{
  "train_examples": 15625,
  "n_mels": 64,
  "input": "log_mel",
  "win_length": 400,
  "encoder_head_dim": 32,
  "encoder_num_experts": 32,
  "encoder_subsampling": 4,
  "encoder_positions": "relative_bias",
  "fusion": "cross_attention",
  "decoder_fused_qkv": false,
  "decoder_qk_norm": true,
  "decoder_cross_attention_every": 2,
  "residual_init": "none",
  "decay_fraction": 0.3,
  "weight_decay": 0.05
}
Rows from block 4 of the audio encoder of a small encoder-decoder audio transcriber, named by matrix and row number. Rows with one number within an expert belong to one neuron, the router's apart. Each number is 128 + 24 x the weight over its row's rms, rounded and kept within 0 to 255. All counts start at 0.
Before each expert's rows are labels from the 100 clips, of 14976, where the router gives the expert most weight on average: "loudest" is the band of the loudest frequency at the time of the peak; "strongest on" is what is common among them. Only what is clearly more common there than usual is listed. The data: read English sentences (LibriTTS-R). In brackets: how many of the 100.
# router: router (encoder.blocks.4.mlp.router.weight, 32x256), inputs 0-127
# up: expert up (encoder.blocks.4.mlp.up, 32x128x256), inputs 0-127
# down: expert down (encoder.blocks.4.mlp.down, 32x256x128, transposed), outputs 0-127

# expert 24
loudest: 250 to 500 Hz (39)
strongest on: the word "the" (87); the word "of" (55); the word "they" (26)
router.24 [145 155 113  98  58  89 153 146 104 166 139 110  84 133  98 130 111 114 143 119 128 118 124 139 128 107 148 128 111 124 118 180 107 126 106 149 161 133 132  72 144 141 123  91 134 116 136 123 158 145 133 140 121 123  79 158 192 121 101  98 111 130 137 100 115 119 111 120  85 156 118 112 167  83 110 135 157 161 140 125 124 142 108 126 104 116 154 113  90 131  81 131 132 109 139 116 108 155 116 149 141 131 120 110  94 151 123 159  94  92 125 150 187  91 124  74 121 122 167 130 120 170 117 139 151 129 122 112]
up.0 [ 98 147 122 140 115 141  90 139 151 117 147 138 111 162 161 117 132 147 133  80 159 142 108 114 134 163 121 117 103 140 135 105 133  99 178 147  91 131 149 114 136 103 115 151 155  97 100 125 120  91 116 114 146  94 126 139 115 107 183 139 110 161 115 112 107 146 138 106 137 136 133  97 138  89 158 107 129 157 116 153 120  69 141  88 133 120 122  75 117 163 163 140 130 133  96 149 176 125 158  97 110 143 127 120 139 124 113 129 116 120 120 107 131 128 116 144 126  88 125  85  73  95 108 124 102 120 145 144]
down.0 [125 130 133 108 139 168 103  73 114  81 129 153  93 133 142 109 136 142  92 130 140 141 110  94 124 140 144 119 129 128 102 107 147 160 160 138 117 113 170 124 128 143 133 154 133 145 138 125 150 104 152 159 146 164 154 127 114 117 135 120 120  95  91 121 125 153 173 174 109 132 130 122 135 132 105 130 139 111 131 152 134  91 179 146 132 115 139 138 118 137 152  79 117 127  84 194 137  87 104 164 128  93  91 159  75 171 117 134 114 139 149 122 113 141 100 140 175 157 130 154 146 110 134 113  98 131 128 136]
up.1 [112 111 112 119  37 114  98 126 157 112 153 195  95 166  99  87  70 138 149 138 136 128 148 125 130 186 150 138 130 118 117 113 151 128 134 133 136 129 155 131 158 124 158 135 127 107 142 146 115 116 157 113 132 152  74 129 134 114 128 168 127 136 125 118 137 139 138 135 158 118 172 118 138 140 106 113 102 123 147  92  75 142 104 123 131  64  97 141 128 136  85 149  83 131 132 108 133 118 154 119 132  94 146 140 118 109 151 132 122 144 118 148 117 123 147 104  98 156 114  98 120 109 137 140 119  95 146 152]
down.1 [133 118  89 116 149 143 139 145 126 156 109  98  85 116 128 120 136 111 112 102 142 105 131 123 109 131 105 144 121 160 189 151 152 124 165 130  84 106 119 103 105 134 139  80 136 114 119 126 128  89 185 141 120  88 128 118 171 127 127 127 130 110 125 145 152 158 103  69 130 128 110 133 132 166 133 123 119 115 133 135 179 137 126 154 143 112 140 122 154 147 159 118 170 131 137 119  98 122 116 124 130 167 112 114  92 148 109  92  59 102 124 124 114 112 115 171  68 121 102 122 153 143 158 139 135 150 133 136]

# expert 26
loudest: 250 to 500 Hz (49)
strongest on: voice: female (92)
router.26 [173  67 120 157 109 134 112 112 110 114 124 117 130 120 146 153  94 119 157 153 108 142 138 138 126 105 127 108 101 125  93  98 173  89  83 155 129  97  85 126 133 109 104 139 133 109 168 123  94  96 165 164 146 118  96 118 114 125 142 185 130 119 148 111 117 136 111 103 125  61 108 113 105 171 114 121 109 138 123 134  79 135 113 156 160 100 109 121 144 132 124 110 119 151 115 101 112 119 121  94  91 134 167 129 119  97 140 145 123 139 148 131 141 114 123 174 107 158 110 124 124 104 157 130 134 146 116 132]
up.0 [130 116 104 134 131 115 135 116 143 110 144 113 155  83 149 141 134  80 102 119 109 122  94 152 112 100 159 150 108 121 140 143 121 119  94 116 123 119 115 105 168  97 135 124 151 152 125 135 126 190 170  90 127 172 125 137  95 170 104 124  92 112 105 124  96 146 112 139  79 147  86 161 170 175 111 126 151 100 104 129 110 131 134 131 122 125 127  69  98 160 116 143 119 111 150 148 108 152 114 137  83 163 141 107 159 130 126 149 105 136 115 108  91 142 146 123 108 107 112 163 125 140 154 103 112 111 134 133]
down.0 [ 91  97 133 120 114 167 123  88 117 104  96 133  87 137 121 153 127  80  95 178  62 126 117  99 143 140 147  94 172 124 191 104 187 115 125 178 130 168 174 173 137 138 136 126 124 105 153 124 162 141 130  98 123 119 104 134 133 154 136 123 134 159 118 111 133 116 152 140 115 114 165 138 102 127 146  78 124 109 143 106 107 106 133 108 158 139 146 103 144 104 143  95 126 115 143 122 127 117  44 133 118  84 112 113  56  86 151 197 110 147 122 169 123 143 112 124 131 100  99 120 124 141 100 130 131 118 146 139]
up.1 [104  98  97 128 131 129 133 174 137 112 136 146 135 100 126 138 142 170 108 104  88  86 138 112 136 124 142 102  95  98 152 125  85 116 133 108 147 146 111 143 133 102 103  98 103 127 167 138 145 118 108  96 130 149 150 139  84 170 116 133  93 109 134 127  84  89 121 122 102 133 127 137 170 157 131 115 100 105 116 140  99  94 100 119 124 133 156  89 127 147 168 148 115  96 167 178 155 105 163 113 149 148 154  93 100 147  96 121 124 103 141 120  93 148 106  94 159  71  97 148 145  79 170  92 128 144 141 147]
down.1 [166  84 181 147 110  87 125 150 129 160 138 158 134 102 139 145 198 122 104 148 122 108 128 121 140 120 141 164 167 102 143 153 138 112 106 135 128 123 184 126 123 107 142 137 104 109 167 108 150 124 134 115 160 138 118 113 126 140 158 146 109 147 156 162 105 135 113 138  91 130 157 132 157 166 102 118 110 102 124 131 154  87 147 153 177 109 168 139 154 101 117 126  97 123 129 154 162 123  97  91  89 100 120 149 146  96 104 169  95 164 150 152 148 109 170 128 162 143 127 175  72 114 127 126 168 133 124 147]

# expert 0
loudest: 500 to 1000 Hz (58)
strongest on: voice: male (77)
router.0 [119 122 136  94 133 124 128 112  95  98 128 129 145 139 152 109 144 118 136  97 142 140  97 134 130 113  52 147 108 154 140 110 130 103 107 128 162 127  94  96 141 161 149 139 127 143 130 114 138 174 115 120 138 101 115  91 119 146 126  83 157 141 116 126 134 164  91 123 133  87 101 137 118  86 125  96 132 146 125 123 123 104 127 150 121 136 149 143 115 140 150 130 115 122  91  92 147  92 105 111 185 103 111  93 158 160 177 117  73  78 136 104 126 140 138 115  82 164 111 105 114 137 102 147 136 119 127 124]
up.0 [104 122  90 137 121 150 134 168 174 145 128 170 119 112 156 158 153 141 117 123 105 116 191 145 130 127 131 110  57 121 152 142 152 149 154 133  78 135 121 161 125 120 106 135 154 143 114 151 101 106 132 128 143 176 101  88 107 118 133 171 123 127  90 143 104 140 104  90 117 121 139 122  76 166 118 152 100 104 150 150 123 154 102 115 125 148  93 115 114 145 122 128 126 132 130 179 124 136  85 102 136 101 105 110 124 157 157  89  99 104 117 127 127 102  86 133 104 100 134  82 115 104 141 140 131 131 117 144]
down.0 [145  82 156 110 123 117 163 132 125 105 127 103 127 148 134 115 149 162  79  85 163 161 161 140 149 141 114 107 181 122 140 112 141 127 133 126 166 162  92 165 125 110 152  76 112 157  95 157 125 119 122 148 106 129 134 112 106 105 134 133 159 117 150 145 109 132 125  77 141 112 150 128 133 143 127 147  90 136 170 119 125  85 118 160 114 162 171 106 122 139 143 146 150 123 130  82 139 115 140 131 121  77 136  98 131 135 141 121 109  84 173 141 112 121 109 125 108 138 156 153 102 107 105 171 115 116 116  99]
up.1 [149 123 174 124 128 117 145 114 132  97 126 119 105 128 107 101 105 123 169  77 119 154 103 127 128 135 144 140 113 174 154 122 178 162 104 147 170 126 117  83 129 129 140 117 155 201 137 122 116 162 101 131 114 117 129 127 146 128 160  79 134 114 116 129 103 141 164 143 117 130 130 145 108 118 137 138 123 134 111 122 147 142 119 154 150 143 119 102 103 182 139 136 104 138 118 147 137 114 149  82 142 135 119  61 103  97 130 117 118 121 112 114 140 126 112 104 132 122  79  78  97 133 111 143 123 151 120 115]
down.1 [146 111 141 129 168 135 114 142 113 155 143 136 166 201 124 124 126 128 118 124 144 147  76 191 111 126 121 100  97 111 120 116  85 170 137  90 126 122  85  92 125 149 109  87 100 108 100 156 149 143 131 145 121 130 122 124 185 145  79 114 137 139 138  68  74  94 128 131 144 150 111  69 147 143 118 135 110 165  55 116 135 139 131 138 150 140 111  94 157 159 119 125 143 123 113 135 148  97 170  86 135 103 138 178 163 127 151  88 140 152  85 161  91  86 132 146 128 118 135 142 128 134 145 147 116 125 124  88]

# expert 17
loudest: 250 to 500 Hz (70)
strongest on: voice: male (83)
router.17 [124  92 131 110 113 128  81 140  92  62 137 116 149 134  97 108 107 111  96 144 136 126 142 101 128 110 128  99 122 115 152 111 128 159 143  99  80 111 122  93 134 128 126 143 116 138 103 137 127 115 129  95 131  92  92 127  78 127 116 117 114 140  75  73 110  82 106 109 153 106 122 117 177 140 110 142  92 128 130 131 128 118 140 119 107 103 118 143 108 136 114 129 118 138 154 129 144 107 128 134  86 121 147 100 123 127  95 130 100 153 142 115  70  84 126 100 137  96 121 144 154  80 123 109 145 115 131 136]
up.0 [189 146  95 130 134 112  66  88 166 179 142 160  85 121 136 153 120 105 170 145  96 146 112 148 138 109 124 131  89 140 139 108 144 139 153 133 119 106 185 104 134 103 126 109 115  83 155 133 135 142 109 168 111 161 118 128 135 152 101 150 114  79 115 153 124 121  82 127 130 118  96  89 107 199  97 137 170  99 101 181 130 166 123 154 106 132 142 137 128 131 117 147 131 114 139 106 112 133 139 117 132 142 125 138 149 132 164 110 156 164  93 117 110 170  51 130 132 158 118 137  97  97 103 151 138 135 128 105]
down.0 [105 173 189 120 138 163 133  82 124 110 135 134 130 148 119  95  54  83 154 163 128 128 129 132 125  99 106 109 126 101 133 118 128 111  86 111  98 169 101  90  88 106  90 137 146 100 150 146 105 102  98 106 140 102 133 164 114 130 126 134 139 110 149  90 114 138 122 139 122 109 144 133 110 153 132 139 166 119 140 140 106 153 155  74 125 147 147 131 149 127 112 128 130 111 116  82 149  70 127 117 101 111 162 161 135 160  88 135 134 130  79 117 171 113 133 152 111 166 153 181  96 128 110 150  98 127 118 119]
up.1 [124 121 137 144 139 125 104 115 147 187 132 130 108 111 181 164 141 121 190 116 110 136 121  81 150 149 120 111  99 165 131 126  79 131 113 132 157 114 149 115  88 124 119 139 110 177 143 138 105 116 151 141 103 150 119 114 167 124 122 168 144 126 176 116  81 109 135 115  51 115 119 156 123 102 128 138 141 132 129 133 137 118 109 177 150 138 104 113 178 126 167 154 126 119 131 108 130 102 133 145 155 100  92 118 100 139 107  96  79  97 134 147 137 113 144 113 125 115  78 114 132 165 103 143  96 141 167 140]
down.1 [100 151 111 146 131 104 129 101 120 130 107 139 156  99 137 108 104  81 124 195 144 104  97 116 130 115 113 128 162 119 119 129 140 122 110 155 166  85 112 144  88 150 148 123 156 125 117 115 154 109 114 121 175 110 150 133 137 120  45 133 132 142 106 177 165 158 120 135 108 135 102 119 127 146 165 155 130  89 120 121 131 155 196  83 106 141 101 100  72 112  97 114 153 142 204 124 128 142  83 129  98 142 131 127 139 134 103 143 142 118 129 112  98 104 147 147 123 113 106 201  99 157 113 140 108 141 139 109]